config.toml
crop_scale_min = 1
encoder_qk_norm = false
encoder_positions = "learned"
decoder_activation = "silu"
decoder_dropout = 0.05
optimizer = "soap"
beta2 = 0.999
learning_rate = 0.002
batch_size = 128
final_lr_fraction = 0.05
Rows from block 2 of the encoder, named by matrix and row number. Rows with one number belong to one neuron. Each number is 200 + 20 x the weight over its row's rms, rounded and kept within 0 to 999. All counts start at 0. After the name is the row's rms in percent of the matrix's.
# fc1: MLP up (encoder.blocks.2.mlp.fc1.weight, 2304x384), inputs 336-383
# fc2: MLP down (encoder.blocks.2.mlp.fc2.weight, 384x2304, transposed), outputs 336-383
fc1.2107,142,225,175,223,191,181,222,199,198,230,182,210,205,179,188,223,175,227,243,184,201,219,202,190,169,179,165,191,214,213,203,170,190,197,180,201,246,191,190,212,228,193,241,222,141,187,201,205,210
fc2.2107,139,186,173,210,192,182,176,169,207,199,200,204,205,187,203,215,198,184,185,184,182,201,205,205,218,236,197,197,222,204,193,203,191,217,184,195,201,223,189,237,211,236,201,187,184,178,191,201,202
fc1.2108,074,225,179,203,193,218,220,182,210,182,191,180,212,162,195,179,217,227,204,187,207,230,210,217,211,213,199,172,166,214,216,177,199,201,209,190,203,221,200,172,210,193,205,203,200,204,208,186,172
fc2.2108,064,178,182,199,180,205,177,182,213,197,193,213,219,173,191,217,212,212,181,222,230,189,225,184,242,212,190,205,217,216,192,215,182,183,165,169,215,193,208,213,210,182,210,228,192,193,194,194,179
fc1.2109,099,205,176,156,237,190,197,174,177,197,173,179,190,208,146,154,175,220,229,179,189,194,173,207,206,208,197,225,203,173,186,240,204,171,189,198,204,190,198,199,201,180,213,203,231,193,217,261,196
fc2.2109,082,207,169,214,169,212,179,187,202,179,200,220,232,183,205,202,196,190,206,171,196,213,208,196,207,215,200,175,223,207,202,203,183,215,214,190,213,185,175,218,172,213,232,165,191,211,178,202,179
fc1.2110,082,177,195,211,212,201,205,197,212,189,183,185,206,209,199,205,206,198,216,200,150,189,185,243,212,189,238,201,160,212,201,198,216,190,176,181,186,150,221,196,194,213,191,221,194,219,195,196,197
fc2.2110,081,202,186,223,189,201,206,208,207,199,204,198,218,196,189,178,211,198,176,169,198,177,209,228,213,201,187,200,234,200,207,182,201,203,189,171,205,191,181,191,194,209,192,217,191,212,202,187,208
fc1.2111,076,197,208,210,180,204,202,241,180,197,150,219,179,182,190,181,202,208,227,209,193,180,200,185,187,175,229,209,173,216,193,191,206,179,219,170,235,157,209,226,196,180,204,229,179,169,196,212,225
fc2.2111,086,177,202,213,185,198,199,175,205,218,198,189,193,169,204,192,218,207,196,199,210,199,191,214,229,207,178,205,221,213,193,203,212,209,215,200,213,197,212,201,200,204,207,202,164,203,195,200,201
fc1.2112,072,192,230,179,186,232,187,185,226,204,186,197,209,186,208,216,206,178,197,182,206,195,178,199,168,199,206,178,161,211,176,211,228,205,204,207,220,193,179,178,194,207,207,200,199,181,178,195,201
fc2.2112,073,185,186,214,194,205,198,185,221,211,199,195,188,196,195,199,217,202,180,217,212,197,190,196,200,192,191,177,237,199,181,215,192,209,188,184,216,174,191,185,205,179,198,190,197,179,190,210,173
fc1.2113,116,204,191,204,230,211,188,191,202,179,208,192,204,177,199,221,217,206,214,192,212,212,212,214,187,221,180,224,199,219,197,180,193,174,227,212,220,200,177,180,184,180,215,219,190,191,160,207,202
fc2.2113,107,183,192,195,172,187,206,181,206,186,204,212,188,188,187,207,209,207,155,207,200,186,214,222,207,208,208,200,241,205,192,210,210,212,178,169,197,184,199,216,202,208,205,197,192,208,186,200,185
fc1.2114,198,191,215,235,190,148,201,234,192,224,188,201,226,183,207,203,247,196,210,185,213,223,190,195,186,197,196,211,190,209,211,202,196,230,185,174,164,194,167,234,192,222,207,221,211,207,179,204,189
fc2.2114,179,181,192,196,203,199,203,179,200,209,184,193,212,189,199,218,228,204,180,178,198,209,190,185,215,211,223,197,226,200,193,185,171,210,199,190,218,218,206,206,210,199,176,230,204,205,184,191,177
fc1.2115,081,223,195,190,213,184,211,230,174,188,180,195,204,185,197,191,221,213,184,220,194,226,205,218,206,208,213,189,168,208,198,203,199,208,186,225,219,191,208,172,195,211,218,217,184,190,190,209,225
fc2.2115,099,197,201,204,189,192,179,187,202,220,220,181,213,190,203,196,203,210,192,210,209,234,205,193,212,222,177,194,216,216,193,202,216,182,186,186,212,191,192,194,195,211,208,202,180,192,209,189,198
fc1.2116,061,204,214,214,219,210,214,232,192,212,158,178,184,167,200,203,205,198,197,190,196,212,190,205,217,210,225,182,171,207,181,178,214,205,221,213,214,179,195,191,218,223,225,219,190,166,171,222,213
fc2.2116,072,189,197,207,198,196,189,195,224,207,213,184,187,180,197,179,211,204,185,206,208,214,190,196,223,212,182,198,234,211,195,176,204,184,195,190,215,188,201,185,206,197,208,212,189,188,205,195,195
fc1.2117,080,207,212,228,236,213,216,200,211,188,187,214,201,197,199,187,213,218,182,169,203,239,197,225,236,226,207,160,151,227,187,200,212,185,193,207,189,206,191,190,220,217,232,213,219,175,166,189,208
fc2.2117,083,180,180,209,195,194,177,204,205,190,189,202,211,191,193,204,208,209,197,191,191,215,233,181,220,187,200,194,225,187,179,184,204,202,204,185,188,178,208,204,205,203,220,209,198,202,210,183,187
fc1.2118,076,209,193,232,217,207,219,227,189,219,165,213,198,194,203,190,201,216,213,224,190,205,199,229,168,214,219,208,155,221,187,188,183,209,185,227,226,190,193,198,206,238,203,212,187,164,184,211,196
fc2.2118,085,204,187,218,202,198,206,202,201,213,215,188,202,196,205,204,210,205,185,194,211,221,197,203,205,219,183,195,221,211,192,186,196,185,173,184,230,193,184,200,205,209,198,208,185,184,202,190,191
fc1.2119,199,193,193,193,223,169,191,217,200,167,179,221,184,210,198,182,211,175,197,183,175,192,224,190,195,197,224,190,181,207,184,164,211,183,187,213,206,181,174,185,192,181,221,211,192,187,214,219,222
fc2.2119,164,181,192,222,170,216,197,204,224,200,200,170,180,169,217,197,193,191,192,194,212,220,207,193,216,200,209,194,205,201,220,194,200,203,194,194,197,212,186,212,179,199,162,203,200,202,201,210,176
fc1.2120,064,199,197,230,229,219,216,223,171,205,164,198,177,174,205,200,208,202,205,214,206,202,197,190,216,218,223,200,180,205,179,190,202,208,204,217,210,175,188,181,226,205,220,210,177,170,196,224,200
fc2.2120,080,191,188,197,198,199,187,197,218,208,210,188,207,190,198,188,212,212,183,192,213,202,194,182,202,213,188,212,236,208,188,184,197,185,194,187,211,201,198,202,202,191,203,201,180,188,211,192,203
fc1.2121,115,199,212,198,217,228,199,214,160,226,186,210,202,175,189,200,188,204,207,159,209,210,193,178,186,193,222,198,183,176,208,201,208,169,192,194,224,186,174,186,189,192,226,211,201,157,170,165,221
fc2.2121,112,192,193,197,204,192,203,189,238,201,215,193,189,187,215,203,223,204,187,213,207,217,197,198,226,216,187,208,228,202,189,208,207,204,188,190,202,186,212,189,188,198,206,210,197,186,170,206,201
fc1.2122,121,167,216,199,256,204,183,207,202,205,170,204,228,181,184,190,215,213,209,210,192,217,214,196,165,172,206,228,174,167,203,176,188,209,202,200,244,186,211,253,187,235,196,194,210,162,192,196,182
fc2.2122,115,189,181,206,209,191,198,173,237,208,186,174,184,179,199,202,202,202,187,202,187,216,184,198,220,198,197,201,233,198,191,193,210,196,194,184,219,193,195,192,189,193,207,208,196,179,192,194,188
fc1.2123,088,225,204,216,230,203,204,212,175,212,162,201,233,194,198,226,207,220,202,196,216,214,187,209,197,219,205,200,169,188,203,180,212,212,211,219,229,178,207,199,209,213,192,190,177,186,197,185,222
fc2.2123,091,205,181,214,201,187,192,192,215,217,196,194,192,195,192,194,199,218,195,194,219,210,198,176,199,210,178,203,216,209,196,190,210,180,186,187,228,175,189,193,209,176,189,194,177,197,206,183,198
fc1.2124,064,186,214,212,192,233,204,208,165,225,182,186,199,190,189,176,205,220,221,198,224,197,188,228,180,187,214,204,179,213,188,198,215,161,170,215,223,197,150,162,213,203,214,207,191,191,163,184,221
fc2.2124,076,177,195,199,165,202,196,185,197,221,214,180,204,176,187,199,202,190,185,202,202,200,191,180,219,206,178,201,227,223,184,192,201,210,192,204,224,193,198,193,210,213,218,202,174,187,197,201,197
fc1.2125,058,207,186,212,217,200,217,228,197,206,178,201,209,201,189,188,196,213,223,224,200,213,209,204,207,224,200,222,170,205,186,187,196,207,211,214,209,167,190,198,219,230,215,215,188,181,178,207,191
fc2.2125,069,183,193,203,186,202,194,202,212,210,209,184,212,195,185,199,199,213,190,191,213,216,201,189,202,221,179,210,233,194,192,179,196,176,195,185,219,192,193,209,212,213,188,185,195,199,210,187,185
fc1.2126,066,208,203,210,230,228,220,186,219,220,167,191,218,193,207,222,194,214,208,203,219,205,176,214,219,192,215,188,164,202,177,197,201,205,222,232,240,163,194,217,223,215,216,197,206,197,166,207,217
fc2.2126,065,186,179,210,200,193,198,192,199,191,213,189,213,188,175,191,202,192,190,211,233,204,201,212,208,191,180,207,223,191,206,153,221,167,169,192,220,195,189,192,224,192,201,196,191,179,215,189,180
fc1.2127,064,233,187,210,228,232,223,204,201,209,163,208,218,162,161,184,187,191,195,185,194,221,193,197,224,219,219,194,173,209,194,190,203,205,197,195,211,179,194,176,220,224,238,207,196,166,170,207,201
fc2.2127,084,194,187,215,197,195,186,204,218,196,195,189,205,176,185,181,205,196,170,195,215,221,214,184,206,197,194,194,234,198,186,190,186,180,198,186,211,175,206,183,211,193,208,195,200,180,203,175,178
fc1.2128,064,197,208,205,253,192,218,201,206,241,171,186,198,157,192,193,217,215,208,196,193,224,214,196,206,215,212,198,178,207,188,183,178,212,226,233,220,169,208,186,225,216,217,172,196,195,174,218,223
fc2.2128,066,181,192,188,213,189,197,198,216,196,214,176,181,185,197,171,212,201,195,202,234,214,204,185,199,207,186,215,217,195,189,190,196,171,185,192,234,189,201,197,205,196,217,199,199,176,207,201,206
fc1.2129,062,220,188,202,214,226,215,216,197,198,154,195,175,147,219,192,198,217,208,197,202,210,204,200,184,221,220,191,198,234,200,200,221,192,190,196,222,174,186,197,203,244,228,189,206,149,162,187,207
fc2.2129,076,185,184,208,196,201,196,194,208,214,203,180,193,173,196,190,215,215,194,210,211,207,213,188,217,206,187,200,236,206,200,189,195,182,181,186,209,190,196,204,220,207,206,200,188,178,195,192,178
fc1.2130,077,184,195,190,219,220,194,190,189,232,174,208,222,190,192,200,205,218,215,231,207,194,192,196,219,197,225,214,176,215,177,186,215,206,202,218,215,145,177,230,197,250,217,206,177,200,201,223,229
fc2.2130,074,167,184,200,200,203,189,189,212,207,222,190,204,179,185,188,203,201,189,185,226,197,203,209,193,203,198,215,223,204,194,182,213,183,185,181,225,193,207,190,216,198,191,198,162,196,208,189,206
fc1.2131,081,219,181,192,201,192,237,229,224,191,171,187,166,185,219,190,187,216,208,207,200,210,195,212,192,210,207,198,170,219,194,186,212,198,174,194,239,200,204,202,201,226,203,208,219,182,171,211,182
fc2.2131,093,192,188,207,190,195,214,191,210,199,203,183,200,202,201,194,209,222,189,194,192,207,207,201,217,230,186,200,235,190,179,175,196,189,174,162,225,206,189,220,215,205,202,196,185,196,210,198,191
fc1.2132,076,225,175,215,234,241,224,180,204,206,193,193,184,181,183,218,192,208,202,199,200,228,213,229,215,200,195,191,183,192,186,188,188,192,210,179,192,198,191,225,227,214,225,216,208,161,175,204,185
fc2.2132,083,190,185,203,198,213,198,201,223,200,200,182,205,183,176,201,217,200,190,204,218,203,220,204,206,186,184,209,245,200,185,198,200,187,197,196,209,180,208,226,215,205,203,191,200,197,202,182,191
fc1.2133,081,200,191,205,256,211,243,208,183,228,182,198,204,164,186,206,195,232,216,221,194,224,180,213,196,201,203,194,209,209,200,213,195,176,195,229,180,201,197,199,213,217,200,204,221,203,209,234,205
fc2.2133,086,188,200,217,206,199,203,191,207,199,210,185,192,192,203,198,227,201,170,206,212,207,208,203,195,204,195,210,242,217,183,190,193,189,173,195,222,204,188,191,213,194,211,193,191,192,205,195,182
fc1.2134,107,211,183,196,232,181,224,188,191,218,177,206,215,210,188,214,171,247,192,183,189,202,191,191,189,182,205,210,193,202,222,174,164,181,198,181,189,140,176,194,182,212,175,229,197,184,183,209,205
fc2.2134,102,191,202,204,202,180,202,206,224,224,224,207,181,189,216,196,207,204,194,188,206,225,167,208,195,213,199,196,239,212,204,190,213,183,197,170,213,170,230,198,180,195,210,203,196,179,164,185,204
fc1.2135,061,182,194,206,211,218,198,213,219,213,152,200,212,209,188,183,193,201,220,208,197,230,170,213,232,204,176,206,206,219,204,203,214,169,201,192,209,148,178,210,210,220,229,200,203,182,243,209,202
fc2.2135,053,222,197,210,210,190,204,194,217,194,213,182,187,178,177,188,180,208,203,167,201,202,179,197,212,211,176,204,222,209,195,200,207,178,203,203,176,207,184,202,213,196,204,185,179,191,233,197,190
fc1.2136,077,202,200,214,231,218,204,207,160,216,163,229,187,165,215,209,200,220,188,197,200,214,187,205,205,231,215,183,166,219,179,184,175,194,215,209,227,195,204,185,214,199,216,204,186,193,191,225,220
fc2.2136,086,197,181,208,203,197,208,204,200,211,208,199,188,179,206,191,218,201,185,197,214,207,182,189,202,224,177,206,225,213,194,204,197,183,183,190,219,199,211,198,208,190,206,209,192,197,194,211,205
fc1.2137,069,197,199,211,218,211,209,216,176,217,180,172,202,174,196,213,194,212,220,223,216,227,194,197,209,210,205,204,202,196,182,202,205,184,212,220,228,158,192,203,226,213,223,233,195,168,227,212,216
fc2.2137,077,187,194,211,193,193,190,204,228,212,206,195,200,166,191,179,204,216,182,186,221,200,184,181,199,207,196,213,231,195,200,174,211,183,193,188,199,194,201,202,222,193,214,204,175,213,220,211,194
fc1.2138,097,210,199,159,219,207,197,219,183,176,187,213,198,166,209,197,214,213,179,185,171,190,185,210,200,184,209,183,164,223,204,199,212,191,205,216,211,190,213,197,184,226,216,227,198,181,164,178,217
fc2.2138,093,182,204,209,196,187,194,189,202,203,216,206,182,178,217,194,210,182,188,240,203,226,207,183,219,190,177,178,217,221,173,199,216,188,191,193,205,177,209,181,198,196,215,220,204,194,186,197,191
fc1.2139,055,204,187,199,230,178,197,186,184,213,177,199,198,184,170,207,177,229,202,179,180,241,208,201,197,222,197,218,162,190,176,179,179,211,227,224,196,182,218,226,217,203,204,210,214,191,200,179,230
fc2.2139,056,201,198,217,201,187,183,186,203,206,210,194,177,192,195,170,206,218,197,208,220,241,181,203,210,236,176,197,226,194,188,200,206,182,176,162,215,186,195,192,209,191,195,187,196,186,195,202,191
fc1.2140,170,196,188,231,245,201,159,210,208,233,160,182,199,160,190,207,177,177,215,201,188,203,215,221,197,196,201,212,190,190,179,202,204,190,179,221,239,203,166,246,174,235,209,201,186,180,183,227,222
fc2.2140,159,165,186,200,205,219,204,174,200,211,193,183,183,186,221,190,201,204,172,188,202,215,177,191,225,218,222,198,212,199,198,219,188,212,187,196,203,190,214,213,184,203,207,195,179,182,201,180,165
fc1.2141,074,202,214,216,211,207,218,213,189,208,154,214,203,180,195,210,233,192,215,219,195,209,182,201,205,204,215,199,172,209,188,180,211,195,205,204,210,167,198,207,199,249,209,204,175,142,195,222,198
fc2.2141,092,192,194,217,199,203,200,186,224,205,211,192,196,176,199,192,225,210,185,185,209,215,191,192,214,215,182,197,222,220,189,191,206,196,202,189,212,199,189,193,207,203,201,197,172,194,212,196,186
fc1.2142,081,191,207,202,241,224,200,196,225,221,202,227,221,204,195,205,192,223,206,214,215,196,180,203,167,202,206,209,159,209,193,211,183,181,178,205,204,181,183,201,193,227,185,210,227,187,194,186,211
fc2.2142,092,199,199,234,206,200,189,203,213,215,205,195,193,184,181,210,208,211,183,197,201,223,200,188,200,208,195,189,239,209,189,191,197,198,185,189,216,179,186,189,216,191,201,201,195,184,203,188,179
fc1.2143,076,207,212,203,231,218,206,211,180,203,196,226,174,166,209,204,195,212,174,169,198,213,210,199,227,213,203,186,172,201,167,184,199,190,205,213,218,204,198,174,208,211,217,195,184,194,186,211,228
fc2.2143,072,208,198,199,205,191,203,192,201,198,216,187,194,182,202,190,209,205,190,213,211,217,193,183,215,211,173,197,241,207,175,177,204,176,185,189,224,180,225,202,212,197,204,213,193,185,189,218,207
fc1.2144,072,215,200,206,226,206,218,212,185,206,173,194,195,168,193,197,203,213,190,181,201,223,199,204,222,208,227,202,164,200,189,189,196,205,215,215,229,188,189,153,212,189,221,206,185,192,172,222,208
fc2.2144,075,188,196,195,198,197,192,186,203,206,217,184,189,177,194,187,215,206,174,196,215,210,192,191,211,215,172,212,231,207,204,195,201,183,194,186,228,187,205,197,198,209,212,195,196,197,191,199,211
fc1.2145,072,209,191,202,225,208,206,203,187,206,177,191,187,172,203,224,206,196,199,185,179,208,195,207,206,206,212,189,169,209,170,196,188,218,212,236,218,180,217,180,217,230,219,180,186,183,169,193,206
fc2.2145,078,208,183,211,211,196,191,193,212,199,216,176,185,187,193,192,209,192,190,199,219,215,190,193,209,202,182,193,226,206,180,190,208,168,191,195,216,193,209,193,218,195,213,212,200,185,195,200,198
fc1.2146,055,196,214,208,224,206,194,209,218,214,174,226,213,178,211,211,200,198,195,199,181,189,197,202,211,184,202,214,149,218,186,196,190,181,200,210,223,193,191,220,172,219,221,215,193,195,148,212,231
fc2.2146,069,204,197,204,206,202,184,179,201,203,205,190,192,193,187,198,197,186,193,213,201,221,203,199,218,211,179,205,233,197,194,195,204,179,179,174,215,174,199,199,204,201,197,204,191,185,185,204,183
fc1.2147,076,215,206,195,239,220,214,223,184,201,173,210,188,160,204,181,221,227,187,204,193,224,185,201,218,212,208,178,172,222,185,193,193,211,218,237,230,177,213,183,221,206,217,202,185,189,188,225,241
fc2.2147,087,190,204,205,208,198,203,193,197,215,213,183,197,179,204,183,207,207,182,198,216,220,182,182,195,223,174,196,223,220,186,186,212,182,190,200,232,197,200,194,215,203,208,202,191,193,215,194,209
fc1.2148,139,169,223,226,222,203,223,177,196,229,170,195,227,184,178,210,199,216,208,190,229,217,226,206,190,180,251,185,168,199,197,204,198,187,202,205,241,200,174,216,243,212,194,231,193,177,188,162,243
fc2.2148,132,191,187,211,194,189,192,176,226,222,213,189,199,160,207,208,208,211,171,186,207,199,196,200,215,190,198,188,241,208,205,200,215,203,181,179,219,188,202,182,202,192,206,193,171,172,189,179,190
fc1.2149,077,197,181,227,217,196,218,238,186,190,168,192,190,197,174,179,234,212,234,191,200,218,195,213,229,212,211,218,177,181,198,193,200,185,196,222,209,166,215,185,214,195,221,207,174,178,176,228,222
fc2.2149,083,169,212,202,195,211,183,191,197,191,226,205,214,193,198,186,220,214,188,179,210,212,183,203,206,235,176,212,214,198,207,188,211,179,198,178,208,204,207,202,202,213,198,192,181,186,207,183,206
fc1.2150,075,194,168,170,221,212,239,214,191,206,173,200,237,209,202,184,194,219,195,223,199,200,191,205,177,195,230,223,188,186,224,182,189,203,187,222,211,164,182,228,202,223,179,215,189,179,209,220,193
fc2.2150,076,203,193,207,195,199,197,181,208,213,222,182,204,202,201,200,211,218,175,190,200,209,178,192,188,232,183,200,225,210,165,193,199,202,198,190,231,207,175,227,203,211,182,182,161,208,183,193,195
fc1.2151,070,210,192,232,230,209,232,218,183,225,161,178,185,170,195,200,231,205,216,204,194,221,198,226,219,192,198,191,181,188,196,186,187,234,221,227,199,157,212,183,221,204,222,206,179,194,171,229,207
fc2.2151,074,191,190,212,206,191,192,184,217,200,212,182,203,179,194,188,214,209,197,194,219,205,188,193,201,203,181,209,219,197,204,186,202,186,201,189,207,206,198,201,206,194,219,200,189,192,202,187,214
fc1.2152,097,233,170,180,237,187,198,208,195,233,192,206,206,205,207,188,209,236,217,215,220,235,190,223,206,200,242,205,177,203,196,220,192,207,186,209,220,162,204,220,218,198,180,194,222,193,212,210,223
fc2.2152,101,184,194,203,174,211,204,205,170,217,232,183,184,186,195,205,197,202,205,179,213,216,196,179,175,198,173,204,230,199,197,209,198,187,184,194,218,194,193,207,190,203,211,184,169,180,199,172,200
fc1.2153,114,184,197,227,170,202,194,192,183,207,158,190,202,186,181,208,197,147,177,183,196,204,197,171,203,174,209,209,155,206,195,202,227,168,213,194,222,209,178,183,175,233,235,243,167,188,159,205,218
fc2.2153,124,204,188,197,187,203,205,173,221,215,213,184,195,187,189,200,222,195,178,223,200,232,191,198,230,210,191,199,217,208,174,205,205,196,206,178,206,182,212,198,205,200,214,206,175,213,173,225,196
fc1.2154,078,195,198,204,238,190,227,216,189,230,165,195,187,163,195,197,201,217,193,200,185,233,185,207,219,225,222,179,178,208,199,189,173,223,212,253,228,178,214,193,225,231,206,197,171,185,200,227,209
fc2.2154,077,196,187,210,203,186,199,211,195,217,213,179,188,173,194,176,204,198,185,200,221,227,184,193,205,213,180,212,220,208,195,189,206,183,169,197,224,195,201,195,208,203,220,216,196,197,219,199,195
fc1.2155,086,194,183,179,187,188,176,200,198,145,221,222,195,188,191,202,195,212,200,188,233,211,196,180,196,210,195,214,170,201,190,178,206,174,206,196,220,191,225,198,206,192,167,185,195,173,219,179,227
fc2.2155,082,183,220,222,194,173,204,180,186,218,174,226,190,213,191,207,200,198,197,191,236,214,201,190,205,200,201,203,218,196,181,213,195,205,196,174,173,210,195,223,189,214,231,201,150,187,183,202,195
fc1.2156,062,225,210,205,224,228,210,221,218,214,192,201,191,184,168,188,200,196,189,195,187,225,191,219,231,236,166,170,152,221,201,186,211,206,193,225,237,170,184,207,219,231,234,182,183,186,197,187,220
fc2.2156,061,201,180,220,205,181,184,192,227,188,209,174,192,183,169,176,210,201,194,200,218,211,209,193,198,210,178,196,237,190,185,187,212,181,204,177,200,184,189,219,207,191,201,200,193,219,229,217,183
fc1.2157,056,193,194,231,231,196,229,184,193,215,163,207,192,176,193,207,182,194,217,191,184,224,189,201,210,212,211,206,190,192,193,201,206,201,202,228,209,170,216,210,209,240,199,201,198,182,177,203,206
fc2.2157,074,209,182,214,202,194,192,201,208,197,215,185,191,189,191,190,207,208,185,193,226,219,199,199,213,204,192,198,235,195,197,187,197,176,181,181,218,190,193,201,211,199,205,202,194,179,193,193,190
fc1.2158,079,175,187,220,236,209,211,211,213,199,178,212,202,195,219,195,209,221,216,207,213,182,188,207,179,198,201,217,180,205,171,176,195,197,193,209,218,179,184,218,206,225,204,225,208,157,204,228,187
fc2.2158,092,200,189,213,204,207,203,199,216,204,209,195,218,191,209,213,213,222,191,175,214,206,196,196,195,208,192,201,226,200,171,183,208,187,175,187,230,210,177,213,214,207,212,207,182,188,205,197,179
fc1.2159,079,215,183,205,221,198,214,217,170,224,184,186,196,197,216,175,237,223,225,204,224,225,210,213,214,202,197,201,198,155,194,182,203,189,185,226,199,185,207,178,229,195,230,206,191,202,196,214,204
fc2.2159,086,180,187,193,189,210,183,184,193,216,208,187,201,185,212,196,215,227,198,187,218,218,193,204,216,209,196,226,202,205,205,186,212,179,207,179,224,197,226,210,198,209,212,186,205,213,219,186,208
fc1.2160,065,205,213,212,242,194,217,206,204,220,169,204,196,177,194,184,194,216,213,192,194,216,196,219,202,217,207,202,174,205,189,186,190,218,206,234,219,178,207,199,217,224,221,188,194,180,191,227,207
fc2.2160,087,191,198,199,207,191,199,194,217,200,212,185,186,182,196,179,206,203,186,192,224,216,201,198,199,210,187,203,222,205,180,195,205,189,184,190,226,185,193,194,209,202,201,195,194,191,213,197,183
fc1.2161,083,203,194,218,254,202,214,213,194,216,169,199,198,196,217,212,226,235,214,209,213,231,177,230,207,211,209,189,206,210,175,187,201,202,197,227,214,203,214,235,221,227,209,223,199,177,176,217,219
fc2.2161,097,187,187,209,209,204,184,182,194,217,215,178,195,180,202,194,194,220,190,190,198,245,193,203,219,206,181,212,220,205,198,190,231,175,193,190,218,205,210,203,196,204,210,200,199,182,186,205,198
fc1.2162,113,196,235,208,210,209,197,209,195,206,179,196,188,146,187,186,218,196,209,161,193,197,190,207,218,204,194,174,147,215,202,183,243,205,203,186,243,178,204,175,182,219,217,215,191,168,172,205,204
fc2.2162,123,175,210,212,185,203,172,189,222,206,220,186,194,192,204,185,225,220,182,195,196,209,194,208,221,231,199,194,226,209,177,188,208,184,200,190,220,189,194,183,194,221,194,210,186,184,202,195,196
fc1.2163,078,210,190,204,212,212,222,227,210,209,164,178,192,175,221,199,209,210,201,194,192,234,181,213,219,219,217,187,176,204,197,185,181,223,211,226,242,166,204,202,219,213,213,191,172,169,163,199,194
fc2.2163,088,184,184,192,216,179,203,211,211,202,214,186,200,178,208,181,211,209,204,200,225,220,182,188,217,196,178,210,208,186,203,176,211,187,193,189,224,193,197,202,206,199,219,219,196,195,210,178,186
fc1.2164,092,218,199,207,224,221,237,200,179,176,172,189,223,195,174,216,201,227,213,199,228,252,199,202,203,232,222,193,164,199,195,216,205,207,230,220,239,199,209,201,219,234,189,203,193,133,216,198,217
fc2.2164,086,197,215,235,177,186,212,192,207,196,193,212,189,184,211,187,200,196,166,187,216,205,199,198,232,220,193,196,221,210,188,205,215,195,211,168,209,213,180,208,172,192,210,202,156,186,219,186,196
fc1.2165,113,167,191,191,184,179,186,203,197,227,181,187,204,179,222,240,196,210,202,181,217,203,184,164,203,192,189,200,163,199,217,193,168,181,220,221,205,194,199,178,209,200,180,202,201,207,191,180,169
fc2.2165,121,208,197,219,196,189,184,191,207,195,212,183,200,199,207,214,203,199,172,183,217,222,178,198,209,213,200,200,229,187,200,192,186,195,171,170,229,193,183,200,210,204,192,215,195,187,186,194,190
fc1.2166,066,206,199,213,229,207,212,208,203,220,165,194,185,166,197,209,204,213,202,187,177,247,187,208,220,219,211,187,166,207,180,175,188,217,216,240,215,168,211,176,221,207,219,203,185,182,178,217,198
fc2.2166,074,193,193,198,205,191,194,196,214,210,210,182,186,184,201,187,216,210,188,199,215,229,183,196,213,218,174,204,223,214,190,185,209,176,194,192,216,190,204,201,203,209,213,213,197,195,198,194,207
fc1.2167,060,194,202,200,257,231,218,213,192,223,169,171,189,187,196,209,207,195,194,207,195,214,190,213,214,193,180,210,178,223,176,201,210,173,200,214,210,192,178,194,212,250,203,218,197,163,184,208,237
fc2.2167,068,198,199,217,214,213,188,198,209,203,215,169,196,186,194,192,198,197,177,198,216,226,197,197,215,202,167,202,238,210,186,180,197,191,186,191,215,188,189,185,210,194,210,206,182,178,203,193,185
fc1.2168,104,200,197,218,238,202,227,207,179,194,200,189,208,194,198,201,217,218,202,189,209,176,166,216,181,192,197,174,180,228,185,198,198,148,181,196,224,195,186,221,187,236,179,217,216,220,204,174,211
fc2.2168,093,188,178,195,209,199,228,186,203,225,209,189,174,179,210,212,188,202,186,217,212,212,198,195,182,207,205,185,233,202,188,214,217,184,186,177,227,166,214,201,181,211,195,203,183,199,184,185,186
fc1.2169,202,197,216,208,222,183,217,205,192,203,171,196,209,198,214,188,195,158,250,187,184,208,196,182,187,200,197,213,227,183,199,176,185,206,153,217,168,207,184,203,210,222,255,196,174,174,202,199,251
fc2.2169,168,180,178,207,183,199,198,182,193,210,221,185,218,201,223,221,185,182,191,153,200,187,203,168,221,184,176,197,207,189,187,189,183,220,192,197,213,179,196,222,211,168,202,193,208,193,177,213,176
fc1.2170,138,172,196,232,270,203,215,202,201,223,172,196,217,190,179,196,211,205,220,179,221,197,183,201,198,203,239,216,197,175,195,205,194,188,206,215,213,181,185,208,228,244,184,220,155,165,211,188,215
fc2.2170,150,198,195,227,209,199,189,196,216,196,215,207,184,180,194,195,215,208,187,180,220,199,178,189,216,226,192,209,224,201,203,181,216,202,186,176,218,202,200,199,196,202,200,194,163,166,190,176,185
fc1.2171,066,222,196,224,226,212,207,218,213,206,167,213,192,175,207,188,221,220,210,195,169,213,186,214,227,211,226,200,151,219,204,190,188,213,192,209,224,189,205,186,204,236,219,230,199,174,169,213,201
fc2.2171,081,193,190,214,202,194,191,192,213,215,210,187,187,182,205,186,210,208,194,201,194,221,187,200,215,219,172,205,237,209,201,177,206,186,194,193,224,201,199,203,206,200,205,210,192,187,209,189,195
fc1.2172,080,191,191,209,240,184,216,209,204,230,163,213,220,195,206,206,201,228,209,231,208,219,184,199,213,215,237,195,186,223,172,199,180,187,196,236,222,172,195,197,199,220,189,220,189,179,201,214,208
fc2.2172,085,187,182,211,214,181,207,193,202,212,212,195,212,187,191,197,203,209,187,189,221,225,187,202,214,215,192,211,219,209,184,191,216,168,186,199,214,206,193,198,214,209,201,216,179,181,207,190,190
fc1.2173,097,189,188,196,209,202,221,201,187,236,145,220,227,198,225,181,217,198,185,208,200,206,209,190,176,200,215,202,148,225,193,194,169,190,174,186,219,165,214,197,167,248,196,196,219,187,185,184,223
fc2.2173,116,201,190,201,198,203,190,177,200,210,195,194,200,199,208,192,215,205,187,188,213,218,185,197,195,206,200,186,223,215,204,176,195,195,192,189,215,184,203,193,200,175,212,198,198,165,199,174,203
fc1.2174,069,229,179,232,210,195,210,227,221,213,212,198,215,191,167,211,194,216,201,196,188,226,224,224,216,215,196,199,175,199,172,195,195,201,196,186,243,197,185,214,198,197,225,215,175,193,151,208,203
fc2.2174,066,191,179,194,220,213,190,168,207,206,198,172,184,201,169,189,214,197,193,203,209,217,206,227,196,211,192,204,214,199,177,207,198,183,179,185,204,204,209,210,219,198,223,184,189,213,192,191,196